config.toml
depths = [5, 5, 15, 5]
beta1 = 0.95
max_precond_dim = 1024
one_sided = false
steps = 5000
batch_size = 256
lr_schedule = "step"
adamw_weight_decay_other_params = 0.05
Rows from block 18 of a small self-supervised image encoder, named by matrix and row number. Each number is 500 + 25 x the weight over its row's rms, rounded and kept within 0 to 999. All counts start at 0. Numbers have three digits each. After the name is the row's rms in percent of the matrix's.
Before each channel's rows are labels from the 100 images, of 14848, where the channel reaches its highest value: "top examples" is what is common among them. Only what is clearly more common there than usual is listed. The data: telescope images of galaxies (Galaxy Zoo DECaLS). In brackets: how many of the 100, against the usual share in percent.
# conv1: bottleneck pointwise conv (model.blocks.20.conv1.weight, 128x384x1x1), inputs 308-383

top examples: shape: star or artifact (31 vs 1.3)
conv1.111 102:507475480523512494482482492545511491547488490537525475500445523532497462483512521500422538450500520462496570473527488454546466498458498555529515457471483488517483488521470470499515439482492522504521512490499476480508476508442479

top examples: shape: featured or disk (78 vs 30.5); edge-on disk: yes (41 vs 5.2)
conv1.46 098:475479489484516503491490476472520505519521513415490450535478519492516450466485477501507516494512489512515477512515503473525498464541561494510459465505511545479492478492487497433541486521487501494489477502500508478532515487507497

top examples: shape: featured or disk (66 vs 30.5); edge-on disk: no (54 vs 24.7); spiral arms: yes (43 vs 18.8)
conv1.68 097:512483506542488515524493497469492497518478547484522490510530531469473519508514484491517491492517506494543514493467523481487519471502499492503511483509457518511519452502490479483522505485513513506520544480456497503457491481480499

top examples: roundness: round (43 vs 20.3)
conv1.4 093:495514465506475496459526509502469498504454486459553487515504492494515519457439440473483500522485528546483458493544469523549498477494518498506507500485559513510513499480511497466508515486500539500503557497518519479490507488518484

top examples: shape: featured or disk (61 vs 30.5); edge-on disk: no (50 vs 24.7)
conv1.50 100:491460457486529488499531496498463462481460505497522449487496508500487499465505515487497474446476522527458462482498482468525529455483528460500494449505507509487497510486481492506513476544538508509479470512471501512456545493525510

top examples: shape: featured or disk (74 vs 30.5); edge-on disk: no (53 vs 24.7); bar: no (34 vs 12.9)
conv1.87 094:503497526496438489512480444471466525505471441494486494489513560522492487489494494475536467520534529518516464537531459510479513521518501528524522535505484509508512465502531471480492477503507458501477572472514529528497497466504485

top examples: shape: featured or disk (73 vs 30.5); edge-on disk: no (61 vs 24.7); spiral arms: yes (39 vs 18.8)
conv1.21 102:501489497482487495468529497472520520545439511523526484533513494458459511513498476517550516515525533451490496437512523534487498505445504509466537503482536473487534520500526504534505526495560471512510477488498505527521494512529484

top examples: shape: featured or disk (62 vs 30.5); edge-on disk: yes (35 vs 5.2)
conv1.92 101:520499497508520539498487495462502478463478478507493527465489504495466501546503506517525457466534479508510531505564498483500503525458498531501475477494502499515543543484487463525514498515498472476482452494496504539492535477471460

top examples: shape: featured or disk (61 vs 30.5)
conv1.39 097:509536512507499515525475510496495479468472475517500500494523525456492474459474491553493452499524495520434502511496492503473537502532452481484514465513498484509510455464509467536489494473479469509486463492512496477477491475488482

top examples: shape: featured or disk (83 vs 30.5); edge-on disk: no (82 vs 24.7); spiral arms: yes (75 vs 18.8)
conv1.27 101:557504485525492484515431518502513493552503456488477493510505504489506488488484444523494516506516534489527478484506522506515508499508493506510510528490488473504488522497481518550500482488511485463563484479516542483510492526507483

top examples: edge-on disk: yes (38 vs 5.2); roundness: cigar-shaped (28 vs 8.1)
conv1.62 099:495468457469493534508490497505489506484514516500487483510486490512530542494503463508509506530511499527477496478553525490531504479480491524497496513533532533509481511497522479510450517483511499481508509502472504493513523478532521

top examples: shape: featured or disk (85 vs 30.5); edge-on disk: no (84 vs 24.7); spiral arms: yes (75 vs 18.8)
conv1.73 099:514483536504483490508500502492506510546549460488508497498518516490499503454501449517484486486514517472500533439512509472510508496528487514480513530508480453554526492504513493592501539509480519483522482525519530494456452489506510

top examples: shape: featured or disk (60 vs 30.5); edge-on disk: yes (34 vs 5.2)
conv1.57 103:539505510511511501520478492477487523508516508534502507518489524506504456491506500499495497467487522490532527523476513490508491515526501500488528524484505506496502522489547474510546549477483525444482564505465508471463448539510468

top examples: edge-on disk: yes (31 vs 5.2); roundness: cigar-shaped (29 vs 8.1)
conv1.42 111:498525475495484479497433483473491475538527506455502507487507493471445475495523429573491509494488510481505580481529476464517489501489480529518502489478526479489492493515478458504534451464478495517519491482503528522497494525507483