config = dict(
    dataset='telescope images of galaxies (Galaxy Zoo DECaLS)',
    horizontal_flip=True,
    rotation_deg=10,
    arch='densenet',
    hidden_act='silu',
    growth_rate=32,
    temperature=0.1,
    optimizer='soap',
    learning_rate=0.0045,
    one_sided=False,
    gradient_centralization=True,
    adamw_weight_decay_other_params=0.05,
)
Rows from block 6 of a small self-supervised image encoder, named by matrix and row number. Rows with one number belong to one channel. Each number is 50 + 10 x the weight over its row's rms, rounded and kept within 0 to 99. All counts start at 0.
After each channel's rows are labels from the 100 images, of 14848, where the channel reaches its highest value: "colour at peak" is the nearest of a few named colours to the mean colour under the peak. Only what is clearly more common there than usual is listed. The data: telescope images of galaxies (Galaxy Zoo DECaLS).
# conv1: bottleneck pointwise conv (model.blocks.7.conv1.weight, 128x144x1x1), inputs 0-143
# conv2: growth 3x3 conv (model.blocks.7.conv2.weight, 32x128x3x3, transposed, each kernel summed), outputs 0-31

conv1.123:57 60 46 55 37 43 59 50 41 46 42 54 58 36 42 56 67 60 46 50 76 50 62 55 43 66 57 43 61 37 55 55 53 66 48 68 47 56 51 59 50 56 58 49 50 48 35 64 38 52 55 48 40 55 66 46 46 45 57 56 46 40 56 49 65 47 54 40 40 48 68 41 49 47 39 36 51 49 53 42 60 52 44 68 40 46 54 44 43 54 50 29 47 49 50 43 49 46 59 40 45 53 56 43 31 49 60 46 45 54 54 43 51 58 41 40 36 65 35 56 74 54 26 65 73 36 42 73 57 44 55 36 58 38 52 61 65 45 33 63 50 62 73 71
conv2.123:45 67 47 65 37 53 45 59 45 53 61 62 47 44 51 52 55 47 63 52 39 37 49 38 72 52 60 64 71 36 46 51
colour at peak: brown

conv1.46:42 43 34 52 58 42 34 47 65 40 44 38 59 38 44 44 47 36 47 45 54 56 41 65 50 37 54 42 50 46 55 61 33 41 50 44 61 42 56 57 40 59 62 65 46 45 38 47 63 48 56 60 39 37 58 49 48 31 76 51 56 57 39 52 54 45 64 40 64 48 37 36 41 32 77 60 40 40 49 62 57 70 52 45 58 44 46 42 70 32 44 56 40 53 44 42 46 33 63 57 57 48 54 55 47 52 50 58 47 49 42 71 30 59 39 41 44 35 43 47 64 37 49 41 51 63 47 47 61 62 58 60 58 45 44 48 46 48 64 67 64 56 49 36
conv2.46:46 59 47 61 52 41 66 39 51 47 44 53 52 56 36 57 32 57 63 41 40 37 32 60 39 58 45 56 34 45 57 33
colour at peak: grey

conv1.31:53 49 28 50 27 41 72 56 49 35 46 61 56 51 44 56 51 52 53 63 54 50 41 51 45 20 43 47 52 52 68 42 49 48 63 52 47 48 56 38 50 52 58 76 44 51 42 50 50 46 54 47 39 39 52 55 43 39 39 44 55 52 26 47 37 62 52 57 47 37 54 63 23 46 55 36 41 47 43 46 53 48 54 34 45 58 34 41 41 69 48 42 62 53 46 46 40 52 46 52 68 76 58 57 53 52 44 57 50 45 48 48 57 51 58 59 62 55 50 54 36 41 39 46 43 60 68 55 31 51 29 49 60 41 34 58 41 47 55 46 63 49 76 40
conv2.31:68 74 45 43 65 42 54 61 67 52 57 51 52 42 54 52 54 46 34 42 61 43 41 60 50 55 48 50 69 53 58 63
colour at peak: brown

conv1.19:68 52 46 43 55 48 50 42 44 50 58 50 48 46 28 39 46 42 41 67 63 39 47 50 42 48 42 52 67 54 29 52 53 49 57 41 73 57 44 48 49 53 26 51 64 40 44 50 51 42 62 36 46 33 57 47 66 59 51 51 43 61 52 64 74 60 53 48 50 56 51 63 69 47 37 36 49 39 32 44 42 45 60 32 54 51 47 60 68 48 53 60 41 42 38 52 39 47 45 39 55 60 46 59 53 46 40 45 39 54 61 42 49 65 43 38 44 52 38 39 58 52 57 46 43 47 56 32 55 52 53 26 47 42 66 47 49 80 33 57 44 67 46 62
conv2.19:51 62 49 44 45 59 72 58 57 60 36 38 50 53 57 39 49 44 57 27 50 45 48 63 65 61 55 61 46 60 61 39
colour at peak: brown

conv1.57:40 62 57 58 48 60 34 64 67 70 48 58 61 59 59 40 39 41 39 55 44 41 60 49 44 36 55 51 41 41 63 58 58 64 59 49 33 62 51 61 55 62 59 51 42 56 44 64 54 39 51 41 32 52 45 37 61 47 54 58 57 38 42 43 43 57 33 50 41 54 52 53 60 65 63 59 43 42 54 57 45 59 50 51 41 50 52 54 45 33 20 63 55 53 31 33 75 49 54 49 41 50 60 62 59 37 54 53 50 44 48 51 51 55 23 47 59 37 50 41 47 56 51 35 58 51 37 44 48 44 35 50 68 42 37 64 66 58 70 52 59 42 43 40
conv2.57:52 67 52 64 38 46 62 65 69 36 38 45 44 41 39 63 50 49 54 45 57 58 39 62 63 46 56 48 37 58 59 58
colour at peak: grey

conv1.1:44 57 59 49 53 53 62 52 61 42 49 55 35 45 59 54 58 66 41 38 50 47 42 32 46 32 64 60 43 39 46 61 48 58 44 51 38 52 57 47 47 60 43 40 48 41 55 46 49 53 48 48 37 41 68 44 53 54 39 48 61 63 58 53 61 45 45 61 51 41 61 38 43 59 44 39 51 50 52 40 27 44 49 46 57 46 52 56 51 47 35 56 65 39 47 48 47 56 38 61 40 46 41 54 53 39 46 58 55 45 67 39 70 48 21 59 46 65 45 26 52 50 49 44 39 25 36 48 56 60 62 28 41 44 58 30 38 58 56 35 39 70 57 79
conv2.1:64 42 60 40 47 49 63 69 43 63 60 37 53 64 51 52 45 46 59 50 55 50 51 36 63 61 62 70 40 48 57 37
colour at peak: brown; grey

conv1.72:43 44 53 55 54 45 55 53 60 45 50 52 50 45 48 63 52 38 61 47 64 40 56 53 53 50 52 70 47 60 35 33 45 46 56 52 53 32 50 44 45 44 44 50 35 66 39 58 38 64 45 39 37 48 61 56 41 48 47 50 59 71 43 45 52 49 63 53 54 66 60 53 38 49 41 43 51 47 60 52 46 42 26 37 57 34 36 52 50 49 43 39 29 68 31 65 50 71 45 47 43 41 58 48 46 44 36 36 48 53 50 50 54 33 57 39 50 29 73 51 46 48 50 34 57 66 51 47 72 60 65 44 54 60 32 50 47 47 72 31 41 55 43 34
conv2.72:58 77 53 47 65 56 54 50 62 51 36 53 50 48 35 54 56 61 52 40 66 36 55 50 36 31 53 53 47 44 64 49
colour at peak: brown

conv1.122:50 56 54 53 44 71 47 49 51 32 45 60 46 53 40 55 64 59 43 42 51 53 58 53 47 50 37 46 49 47 55 40 38 55 59 59 54 41 46 64 37 54 34 41 63 33 63 38 44 42 44 52 74 39 58 45 37 42 39 48 62 39 54 60 59 34 46 64 52 45 55 60 46 39 51 48 52 67 58 58 42 52 55 68 55 47 33 54 42 37 50 45 68 35 72 65 60 60 55 57 38 44 57 59 67 56 47 62 43 32 65 48 57 65 53 43 36 28 41 41 36 49 44 40 42 62 47 49 52 43 42 65 44 62 50 61 69 58 55 48 68 56 73 48
conv2.122:40 32 49 51 50 60 59 36 39 56 66 66 33 46 74 46 45 69 45 51 49 49 48 39 51 54 57 46 45 48 39 57
colour at peak: grey

conv1.82:49 48 39 36 50 42 36 61 49 49 47 55 47 48 30 44 34 40 49 35 53 64 52 55 50 37 50 50 48 41 43 62 48 38 67 48 56 47 42 75 62 47 45 61 54 41 47 53 52 56 52 57 52 58 62 47 44 39 40 57 42 48 67 57 54 40 40 57 48 51 61 53 56 55 59 50 57 55 40 45 36 35 50 64 47 58 32 41 34 49 29 52 39 55 46 57 56 40 59 54 49 37 30 71 63 40 39 44 48 46 41 28 54 42 57 21 33 62 61 45 55 58 58 67 50 56 43 35 63 56 76 45 59 51 60 51 42 69 44 45 45 48 70 56
conv2.82:41 42 49 40 62 32 58 34 43 71 61 45 43 56 54 51 62 64 39 58 50 54 55 62 45 42 32 55 40 55 59 42
colour at peak: brown

conv1.4:50 38 48 65 48 51 55 48 58 49 43 56 44 50 48 54 54 49 35 45 38 51 54 55 52 55 49 65 49 50 37 49 43 33 46 55 42 53 37 58 44 56 44 45 54 51 47 41 39 57 57 62 47 34 71 62 46 47 48 57 65 49 46 43 38 67 56 55 49 45 58 45 37 64 63 64 56 63 49 63 63 61 37 64 51 61 61 49 57 57 50 44 41 46 53 41 54 69 46 57 68 52 30 35 71 49 47 45 37 56 55 56 56 46 52 63 69 43 39 41 47 46 33 38 23 48 41 40 84 48 60 41 50 29 42 37 68 43 52 51 43 60 38 71
conv2.4:35 67 46 50 54 42 46 38 69 61 38 37 59 62 49 50 50 54 71 40 61 41 33 44 49 51 42 49 50 57 34 48
colour at peak: brown; grey

conv1.14:63 49 46 63 56 59 49 48 44 52 71 44 51 56 38 53 56 50 50 55 59 30 37 23 74 50 55 43 40 48 46 58 61 50 53 47 48 58 45 43 43 50 62 48 56 47 49 50 44 39 50 45 47 40 49 29 55 60 52 32 46 44 56 54 32 49 42 55 67 57 52 44 48 67 44 50 65 67 71 56 38 51 58 50 51 59 37 38 59 59 42 41 29 67 36 57 55 47 66 64 45 39 40 34 56 31 43 44 54 57 50 40 66 64 40 29 53 62 65 44 41 50 49 38 53 57 47 45 53 60 45 39 76 39 56 37 34 54 41 50 48 39 49 45
conv2.14:40 51 66 55 49 45 54 35 45 42 51 36 51 47 45 64 47 39 43 63 52 73 47 39 49 51 45 42 59 40 63 27
colour at peak: brown

conv1.43:53 60 51 44 53 52 52 57 59 34 57 58 46 54 40 37 60 49 57 40 66 49 60 49 67 38 36 58 45 49 58 54 71 43 53 54 50 50 59 66 59 35 49 40 41 45 44 45 46 48 56 59 55 57 62 61 43 53 53 54 69 50 57 43 51 45 60 43 52 69 61 58 38 43 37 46 43 36 55 49 39 40 47 49 51 45 41 47 36 60 52 63 58 73 53 46 26 55 33 44 53 40 57 49 36 41 31 46 47 35 29 41 36 64 34 69 59 54 52 56 34 72 58 71 56 48 49 43 48 42 51 50 47 33 57 40 36 31 53 52 45 37 60 73
conv2.43:57 47 54 63 51 70 35 51 56 63 54 44 38 46 34 44 54 48 48 54 53 59 53 33 54 62 62 52 51 31 34 34
colour at peak: grey

conv1.59:45 61 53 59 29 65 45 67 64 64 56 45 43 61 28 52 61 51 71 49 57 55 57 55 66 30 55 58 61 53 46 38 36 39 40 50 30 45 46 37 51 63 68 66 60 55 56 49 60 43 62 51 54 53 47 48 39 56 43 57 50 50 59 42 33 32 48 60 48 47 50 46 45 60 47 47 51 56 47 57 79 38 40 37 53 38 50 56 42 48 52 43 56 55 54 50 66 41 50 46 34 30 53 52 57 38 42 58 54 52 37 47 56 50 47 44 66 59 48 56 57 34 56 44 49 53 63 33 60 59 60 27 46 55 59 34 34 62 67 53 50 46 39 42
conv2.59:48 36 60 53 50 52 37 56 44 50 46 51 59 64 39 42 50 66 44 45 54 67 53 31 32 40 62 50 43 49 61 30
colour at peak: brown; grey

conv1.124:68 43 41 46 45 66 52 30 40 47 67 48 54 54 44 58 46 46 50 56 61 32 41 56 67 54 49 52 46 38 41 49 62 32 42 42 66 40 46 73 57 39 60 50 63 56 53 45 45 53 61 49 48 39 69 36 56 56 42 53 58 41 62 33 61 63 58 25 54 59 40 39 67 50 35 61 46 49 62 44 49 53 42 47 42 55 60 64 50 63 47 41 50 56 54 58 39 51 46 62 45 61 46 47 38 58 61 43 41 40 46 42 50 48 36 52 58 48 32 49 48 52 39 44 49 64 62 73 65 54 27 52 71 38 58 58 61 39 48 64 58 45 65 49
conv2.124:50 54 54 54 48 65 42 50 67 41 39 42 63 42 70 43 42 61 59 54 55 34 51 55 71 47 46 53 69 47 38 42
colour at peak: brown; grey