From a checkpoint of a small self-supervised image encoder: activation silu.
Rows from block 25 of a small self-supervised image encoder, named by matrix and row number. Each number is 128 + 24 x the weight over its row's rms, rounded and kept within 0 to 255. All counts start at 0. Numbers have three digits each.
After each channel's rows are labels from the 100 images, of 14848, where the channel reaches its highest value: "strongest on" is what is common among them. Only what is clearly more common there than usual is listed. The data: telescope images of galaxies (Galaxy Zoo DECaLS).
# conv1: bottleneck pointwise conv (model.blocks.28.conv1.weight, 128x304x1x1), inputs 255-303

conv1.56:110116108111149115154110096131138139130072103116116136137142138143134180131171122112137083194133109121157110159134111099104126115099100131144166110
strongest on: shape: featured or disk

conv1.113:117138127109112123155152118132147113118089157112186164122103137088117125126120070091149111176092150139093143105136157100180106120127121107099108139
strongest on: roundness: round

conv1.72:128146155160105121102167155112153143157148087125099144109173130163178179134097061145128127132145122124160115138112089099102131193128106112122136133
strongest on: roundness: round

conv1.70:145129095184160165162069079150141140143130138121079129087166135131117137186119126117140115176134172148136142070135113147105147098109168181158141133
strongest on: roundness: cigar-shaped

conv1.67:105100124122122133130114134125135117099120153109126111117106080100110117132091116167158121120115136132094155136101135116148080125177117106152126145
strongest on: roundness: round

conv1.109:124117157126122084087124134140106116108140143127105155138086139189140116121150108148178117100112172104097148091127141126142097136134083116123127159
strongest on: roundness: round

conv1.21:151111125074151145158140134129110096172131056105144125110106143122119126139134111123094111173122087139144106131155140143112137144085137147110149185
strongest on: edge-on disk: no; shape: featured or disk; spiral arms: yes

conv1.86:099132141152137119100104126159159161111120120119112143130103146147149091156117098166116091119107158126124122160150151105128116134181094129101119133
strongest on: roundness: round

conv1.60:140136155096134121129168126108094137155135118184117103141102127136135112123124153163148085107093119142133165154124109117160130104142129132114138132
strongest on: shape: featured or disk; edge-on disk: yes

conv1.103:183146121095138108132121131145113108058110121128119121117111146159119137199113054143088149113122149097151156121154175137120165092126094134132114119
strongest on: roundness: round

conv1.43:174118118105124117157150129144104114096155146126107140118112155099113115162101129093137161081112154153143150125137125120129096143107112162134159149
strongest on: edge-on disk: no; spiral arms: yes; bar: no

conv1.76:105131106087117150078117133115154120132111138145128148078143110103127162140147153141097151141148112102106151107162149134146130115166143144137120153
strongest on: roundness: round

conv1.115:107113109131112124139136121142135105120114109113113113122098110090116175105145128144102127110124124138088106122142171146129130122149106114149120130
strongest on: roundness: round

conv1.66:147116134088163147138161153099120130134098138120085123109139099130132101166101135141095151087099122143122119108145156139154116168123100131168173168
strongest on: spiral arms: yes; bar: no; spiral winding: tight

conv1.52:108091105122122115107141115157112101159122127155130079179089108120133110159124120089147143112114151160100118131083092164127133075100147123164124146
strongest on: roundness: cigar-shaped

conv1.7:149150128119132152146142117117163136123116149123102149112097146127137176129104104132150121154154139134178121129171108132128086137155154072157102140
strongest on: roundness: round

conv1.84:123159101119112160149120098117099111119119143079152156115124129107160188113120121106129147094125167106123161116127153127158146129160172146160150135
strongest on: roundness: round

conv1.42:095110137127144133137070119119146147084109120163119170110122109102094071138132128121149106128124126137077134090125110113115165123073134159154088094
strongest on: roundness: cigar-shaped

conv1.74:132089148099130109127103137094165113092118161167118167118105131137117114159114155127083132172146092119138123116128124127130135140112093131117133118
strongest on: roundness: round

conv1.12:137149100163138130116093120123128155127115129155139117147128125108106136134168147143118123119144126125119109108090140145141117166131136151093126139
strongest on: roundness: round

conv1.41:131136135086129139115107127128129120103106143120128142142172130121119135165109136118199116124138094123085129095122141125169135109123121184105102157
strongest on: roundness: in between

conv1.36:088120120105186152154135118107135115178120157120115101156124155126119115170150141171176148102107123153110111126117122087145098127150168181113121125
strongest on: shape: featured or disk; edge-on disk: no; spiral arms: yes

conv1.10:120142162126128114137135146109146098166099102155096113082115142167154153108097115109131140112121087147149088151144098156195122111135151137106178144
strongest on: roundness: round

conv1.93:103161125100135102143112148120155075134127138126113126157099121155154104118126160161135146109093103084114150136122128096097109090176132175128100134
strongest on: roundness: round

conv1.117:087148140120128146081114124167094178130165135170116154131091142143188122150094107148167125144111117129091097119104140148110153108110120137128119123
strongest on: roundness: round

conv1.39:153153132106163138122116095109117120154148116151116123073113140133092102099078133154162134152165129126147155122109108123120108101105132127160095099
strongest on: shape: featured or disk; edge-on disk: no; spiral arms: yes

conv1.81:120103145105140131104130138129111164111180178102103126113164144135146150138156138140119106154156146074103094162107149102087120073157106132101139133
strongest on: shape: featured or disk; edge-on disk: yes

conv1.55:083168144125135173117153082124154112142126089110187108112127163085169122126150114142114065161136115106124165129147110100115110157155151119104177139
strongest on: shape: featured or disk; edge-on disk: no; spiral arms: yes

conv1.71:136166140154241137116167101157087097100118092131087128122134118125165145168115096113133165147105159120116136139135156156147139181143092129124093100
strongest on: roundness: round

conv1.75:172166102156158164132131156169113124089104104124090127140098124169059165142129122154125088136099101187093132104126128141154138122122104114136132110
strongest on: edge-on disk: no; bar: no; spiral winding: tight

conv1.126:094099133151140139130110118104147129144161119148156110105098125075096141142074148163137122086143125126104123120129111124071118128082152123134130104
strongest on: edge-on disk: yes

conv1.82:147117104139131114109126071114134092154121181129144140132173152126140134147091133137132144138095128147119149102144114158116155127108155159139087095
strongest on: roundness: in between

conv1.53:141115094161123122091137098114171135099119106132166125122114141144101105122105105171142119128187156141144097136118160116161139115107145149143140172
strongest on: shape: featured or disk; edge-on disk: no; spiral arms: yes

conv1.112:123140130106106079129149119150144107129153117121107135160142145129167140171147100093105129123088138119119117139107164138066127102175119116118143145
strongest on: roundness: round

conv1.49:092124145147161105120143069175117131163144125141148158114148156140144112122140091123166148172131145150140119155137111141138109123127128104142111108
strongest on: roundness: cigar-shaped

conv1.73:163127153113119131142134142119167117142117094148101137128171103126102146135109119140141102160168109113132117103091130152120155118135147169130140091
strongest on: roundness: in between

conv1.78:126129099127175080118180143146183144070147139126102117122099220115123159144109133099174158123123163141107120085109099158122148144162098143118140099
strongest on: roundness: round

conv1.119:131136102110156144148152093119129126144145096108130100127096149155129137133141149150149135105106134122138098116141132138174144142133163124139134101
strongest on: roundness: round; shape: star or artifact

conv1.20:179110155131139110115127140113121156099042106132107136104120083091131113177147128124108176150136111147115105097115145155120140160099134115143186100
strongest on: roundness: round

conv1.1:182105134089135135156119131114100145115112144152120122130162134130120174135138140088125173094094145129094125132163154138129117138099114169149159098
strongest on: roundness: round

conv1.69:111150130106127139083117126141175110125129174111117104131126132113084100163117138130119152102108129136133130139160115097085164080134128143111157166
strongest on: roundness: round

conv1.68:109122101116153099098104108112117125146106107158100141146157108149129147139087118126152127141151136109141109163117106135186189150120123106120126135
strongest on: roundness: cigar-shaped; edge-on disk: yes

conv1.32:102114126133117121109145097177154108135151100155119103076116147175097174110155096129133091131183114148169159126151109095150076131133142107138156146
strongest on: edge-on disk: no; spiral arms: yes; spiral winding: tight

conv1.33:130136148148172090118131095131149118138146152164122141124165120167136178127121156113133128109149121137130106099159090153109162115082133168107095093
strongest on: roundness: in between

conv1.35:104110156140136140129134121152110110123198137095159106143108139087145148104133149138089100159192096114118119124137141151124125135120139129129111131
strongest on: edge-on disk: no; shape: featured or disk; spiral arms: yes

conv1.16:145167094139108157107145084122133071124154098106125113062099178082121177122105125147129099146111137130102105099126104117092143171113138110134153085
strongest on: spiral arms: yes; spiral winding: tight; bulge size: small

conv1.89:133103131098096068150111090122129160112099129076134128132098147125119167138158129111132152133111178144125088137126141119118147159138122094103157115
strongest on: shape: featured or disk; edge-on disk: no; spiral arms: yes

conv1.127:106120076141114128121123096164154123097125136114122147147155142121127123189125147115139124125142124128108152160151153108111112151109123138124095118
strongest on: roundness: round

conv1.27:096115144141118121127146086166111127160144147100131112104115118175118080121110120177142168166182108157121068128168134112126114158119137152137119173
strongest on: shape: featured or disk; edge-on disk: no; spiral arms: yes

conv1.28:118150144083163124119099084150099083074096127124105113150129134156112168145143126113158128116164180147152165150152136121147134116178146134101171132
strongest on: roundness: round

conv1.15:097151151113095166143113130118156126105168095106146121105131171151145168129129128164128128140137132118156100064131096127128117090131105142137132145
strongest on: edge-on disk: no; shape: featured or disk; spiral arms: yes

conv1.24:116111134134145132130104152093119129124070150122117156138129125098112102129156171137107079107142120080144133138181105141118144107098116112121085153
strongest on: edge-on disk: yes; roundness: cigar-shaped

conv1.77:137120121131101161086143132137144117111156109115176130097156188154166158106132141144113147169129093109122115114130151156181113112120109116147152145
strongest on: edge-on disk: no; shape: featured or disk; spiral arms: yes

conv1.13:146124134141164098067106157153119155110126143145120147108115105099153146137112147103148136151092117132129128094154109137118133161159124125170113136
strongest on: edge-on disk: no; spiral arms: yes; bulge size: small

conv1.95:085148144145123168087148134140110150102119128153155120109110144133147171107125143139129108111192068104152124145179106103148140129103145128121155104
strongest on: spiral arms: yes; spiral winding: tight; bulge size: small

conv1.85:133115137086101095134142125138140108124145099118108143138087110152150105142163148190149179154117113133103153094131116111112101128128171127082157110
strongest on: shape: featured or disk; edge-on disk: no; spiral arms: yes

conv1.59:132156116136134131125158118153152134065156173100095149149106167118104145165192105166138173090110149112101119119134150104110116140152117158080094124
strongest on: roundness: round

conv1.0:171101119152116122169106143089110184108136153140130134132114110119133121154139142159089168138117115108100098147124130144146147129127116109126146132
strongest on: roundness: round

conv1.51:146186082134133082116139082128133091168097158108165129131158156082147131146112106187118159190127129125105118115092154108162172132151110156092129111
strongest on: roundness: round

conv1.83:114126108110128131109131107094124098122147126114095150148136108135176130134125087135088113080099111154123105120156152115119117146184122159122139180
strongest on: edge-on disk: no; spiral arms: yes; spiral winding: tight

conv1.31:076111135100114111105146137127111100128065174157113090134140126128104151133138168134163130127125129117090135147097076159100156116121170143141128094
strongest on: roundness: round

conv1.88:090107110140151119108140132161156106061125119137144128112115118121112124129103154121099132132129156130134155128129142162057125141119129101132124134
strongest on: edge-on disk: no; shape: featured or disk; spiral arms: yes

conv1.3:155152127089140180101105135099121114114146134118127127101120134099115148149144119148181131092091152147085087153163138119177125110174087136143143172
strongest on: roundness: round

conv1.90:140091140094074085121157123155105098131117109135102133148134148180157110155125120145175146114122123126135144136126114115150181105124115120112133133
strongest on: roundness: round

conv1.118:128127130110167124110142133102163128164119122113147149122151123153132113141119136134122106133086142143121132139132110124149139135204138107120125155
strongest on: roundness: cigar-shaped

conv1.108:147106182103140117120092130126094125130108164141123116150168122111131140091130163159100132131111140127130113109162112122086147100103121147133118111
strongest on: roundness: cigar-shaped

conv1.8:146158096125143119115153166103101168112120116185142088123099150145135147149139131158175122127108142146082125159166150156166158123117171114103146125
strongest on: roundness: round

conv1.63:185144095122126125132124106148178094163134095119154120164170093129110101146124137139140150083122104110111104145096141175097148132111128126158142089
strongest on: roundness: round

conv1.34:125161116119193140130112136117108117122086135102122123128153126075168167109108154122123118111101122124106113083139143128094126102137113116147120126
strongest on: shape: featured or disk; edge-on disk: no; spiral arms: yes

conv1.101:160171112110093137093152160114131176119120101153139111109133115106146067129103136142144120126098124069129132109120114175136100160129098134127135117
strongest on: roundness: cigar-shaped

conv1.5:140160093117134090118146128109129118167152098132121106151146081136146153122140132146136133117139132114144129145140156102085131154152110108107169112
strongest on: shape: featured or disk; edge-on disk: no; bulge size: moderate

conv1.26:118132117137160141097136113130127105116118123128139077152150133122086141129116130139113126126147113147128198134068140115127125114094152123162114155
strongest on: edge-on disk: no; merging: merger

conv1.110:079129110135121142131153145129071097131107113120113114106120126103093119152127144127156109138121159109097098130177165125133119142134153113101130134
strongest on: roundness: round

conv1.91:195112118136157098106134099080138118110079131160135146144126155151108070108122120113148143158071112098096159103102123141109140073087107158117133125
strongest on: roundness: in between

conv1.64:102134148129160108169090099115107095129143105136125052157117125136146124128113137167135112075119134152106091140121141116121104100155142132119121096
strongest on: edge-on disk: no; spiral arms: yes; spiral winding: tight

conv1.111:128164123110149144170113117118164139133138086171124080093143087129145148140115163185110107076141097135159132149100157110139150124127184092136124074
strongest on: roundness: in between

conv1.44:112118135113128120089126131128154160121151134105153132141080167151097122107105134114147072128090134174093148124148117108114136137057136110139129098
strongest on: spiral arms: yes

conv1.23:176124125128113119109148149129126160104171166136155090118121112169103088126123115136172139100132181101117131166087109117151111069134140107135114110
strongest on: shape: featured or disk; edge-on disk: yes

conv1.54:108088126097158098110095141131117126144133125091135106150161101162128111139128126152106114132151122127109128130105097098179105185131152115134155116
strongest on: shape: featured or disk; edge-on disk: no; bulge size: moderate

conv1.92:123129115141116139115151133132142116103184163122145167121125156067113098095150128141126094130130138127113131073126144080108134170130121152132105111
strongest on: edge-on disk: no; shape: featured or disk; spiral arms: yes

conv1.116:150104137094133136134132124136135114114103106122111139142116131110129122125112095155131117129123158155117082099113142114131139149174089140116100158
strongest on: edge-on disk: no; shape: featured or disk; spiral arms: yes

conv1.38:130100129125119118105097162113121117122106124080115167094115148110111106111122143171135157130110111121068135142115129109131139119159106120098130147
strongest on: shape: featured or disk; edge-on disk: no; spiral arms: yes

conv1.104:145139136137117118110110118086102182170124158126193142133170122110143141174133143128135151153124106105146102100145130134138124109104113128110139163
strongest on: roundness: cigar-shaped

conv1.30:135159121154124125122133116113141144117169162107180124139154144117154143096175154131122142176206085115119096096145102112138137131105075152113128141
strongest on: shape: featured or disk; edge-on disk: no; spiral arms: yes

conv1.14:144138138138158099133095098131121125173114141141133137137108148095147135090152067141143147116103148152080171145123119118131076182111163092089105122
strongest on: edge-on disk: no; shape: featured or disk; spiral arms: yes

conv1.120:115112106111115114136136126165149104081146118131136122155128163084097060125075128141099097111117143103120154117205159134121161146131109111099109129
strongest on: edge-on disk: no; shape: featured or disk; spiral arms: yes

conv1.22:119122130107135145117131140154163107114087112131110182148129117144122119176128123163119188122116147102103131135146112137090191126109125138083152106
strongest on: roundness: round

conv1.40:123131163092109099109118147127096185159168103141147107127128070127145120076125172168122130125121099118119148144145114085157115131101117099110147101
strongest on: shape: featured or disk; edge-on disk: no; bulge size: moderate

conv1.58:112177127109149110110112158114158139173126107163179119111170138087131142141093152105144136090143116149127130126134111103164152158110137160155158097
strongest on: roundness: round

conv1.11:137131141167148108135105139131124114076125164163142153111149130120127162118130189086141163097146091113078139111111119118134164111144117122102099104
strongest on: spiral arms: yes

conv1.37:112127152123124130188106118133094080141119110131149176116139134101126084179130131128105122137150137146156102137148109119071155127110126116107117126
strongest on: shape: featured or disk; edge-on disk: no; spiral arms: yes

conv1.57:089092126121129148117125109141095104105108121124133151120138159126130151138155156144162115161137093149132116086107103121095133090122096159095125128
strongest on: edge-on disk: no; shape: featured or disk; spiral arms: yes

conv1.121:154164124130136107137138113119136140115104114115083179106144133136098175133100071167099166085111103106121162089138118124128127162165103157106161160
strongest on: roundness: round

conv1.98:142116121118142118083164138165158147131115129140131126152112125147073144133123130160113141094113110138126093145102134154122163114149147125133161123
strongest on: roundness: round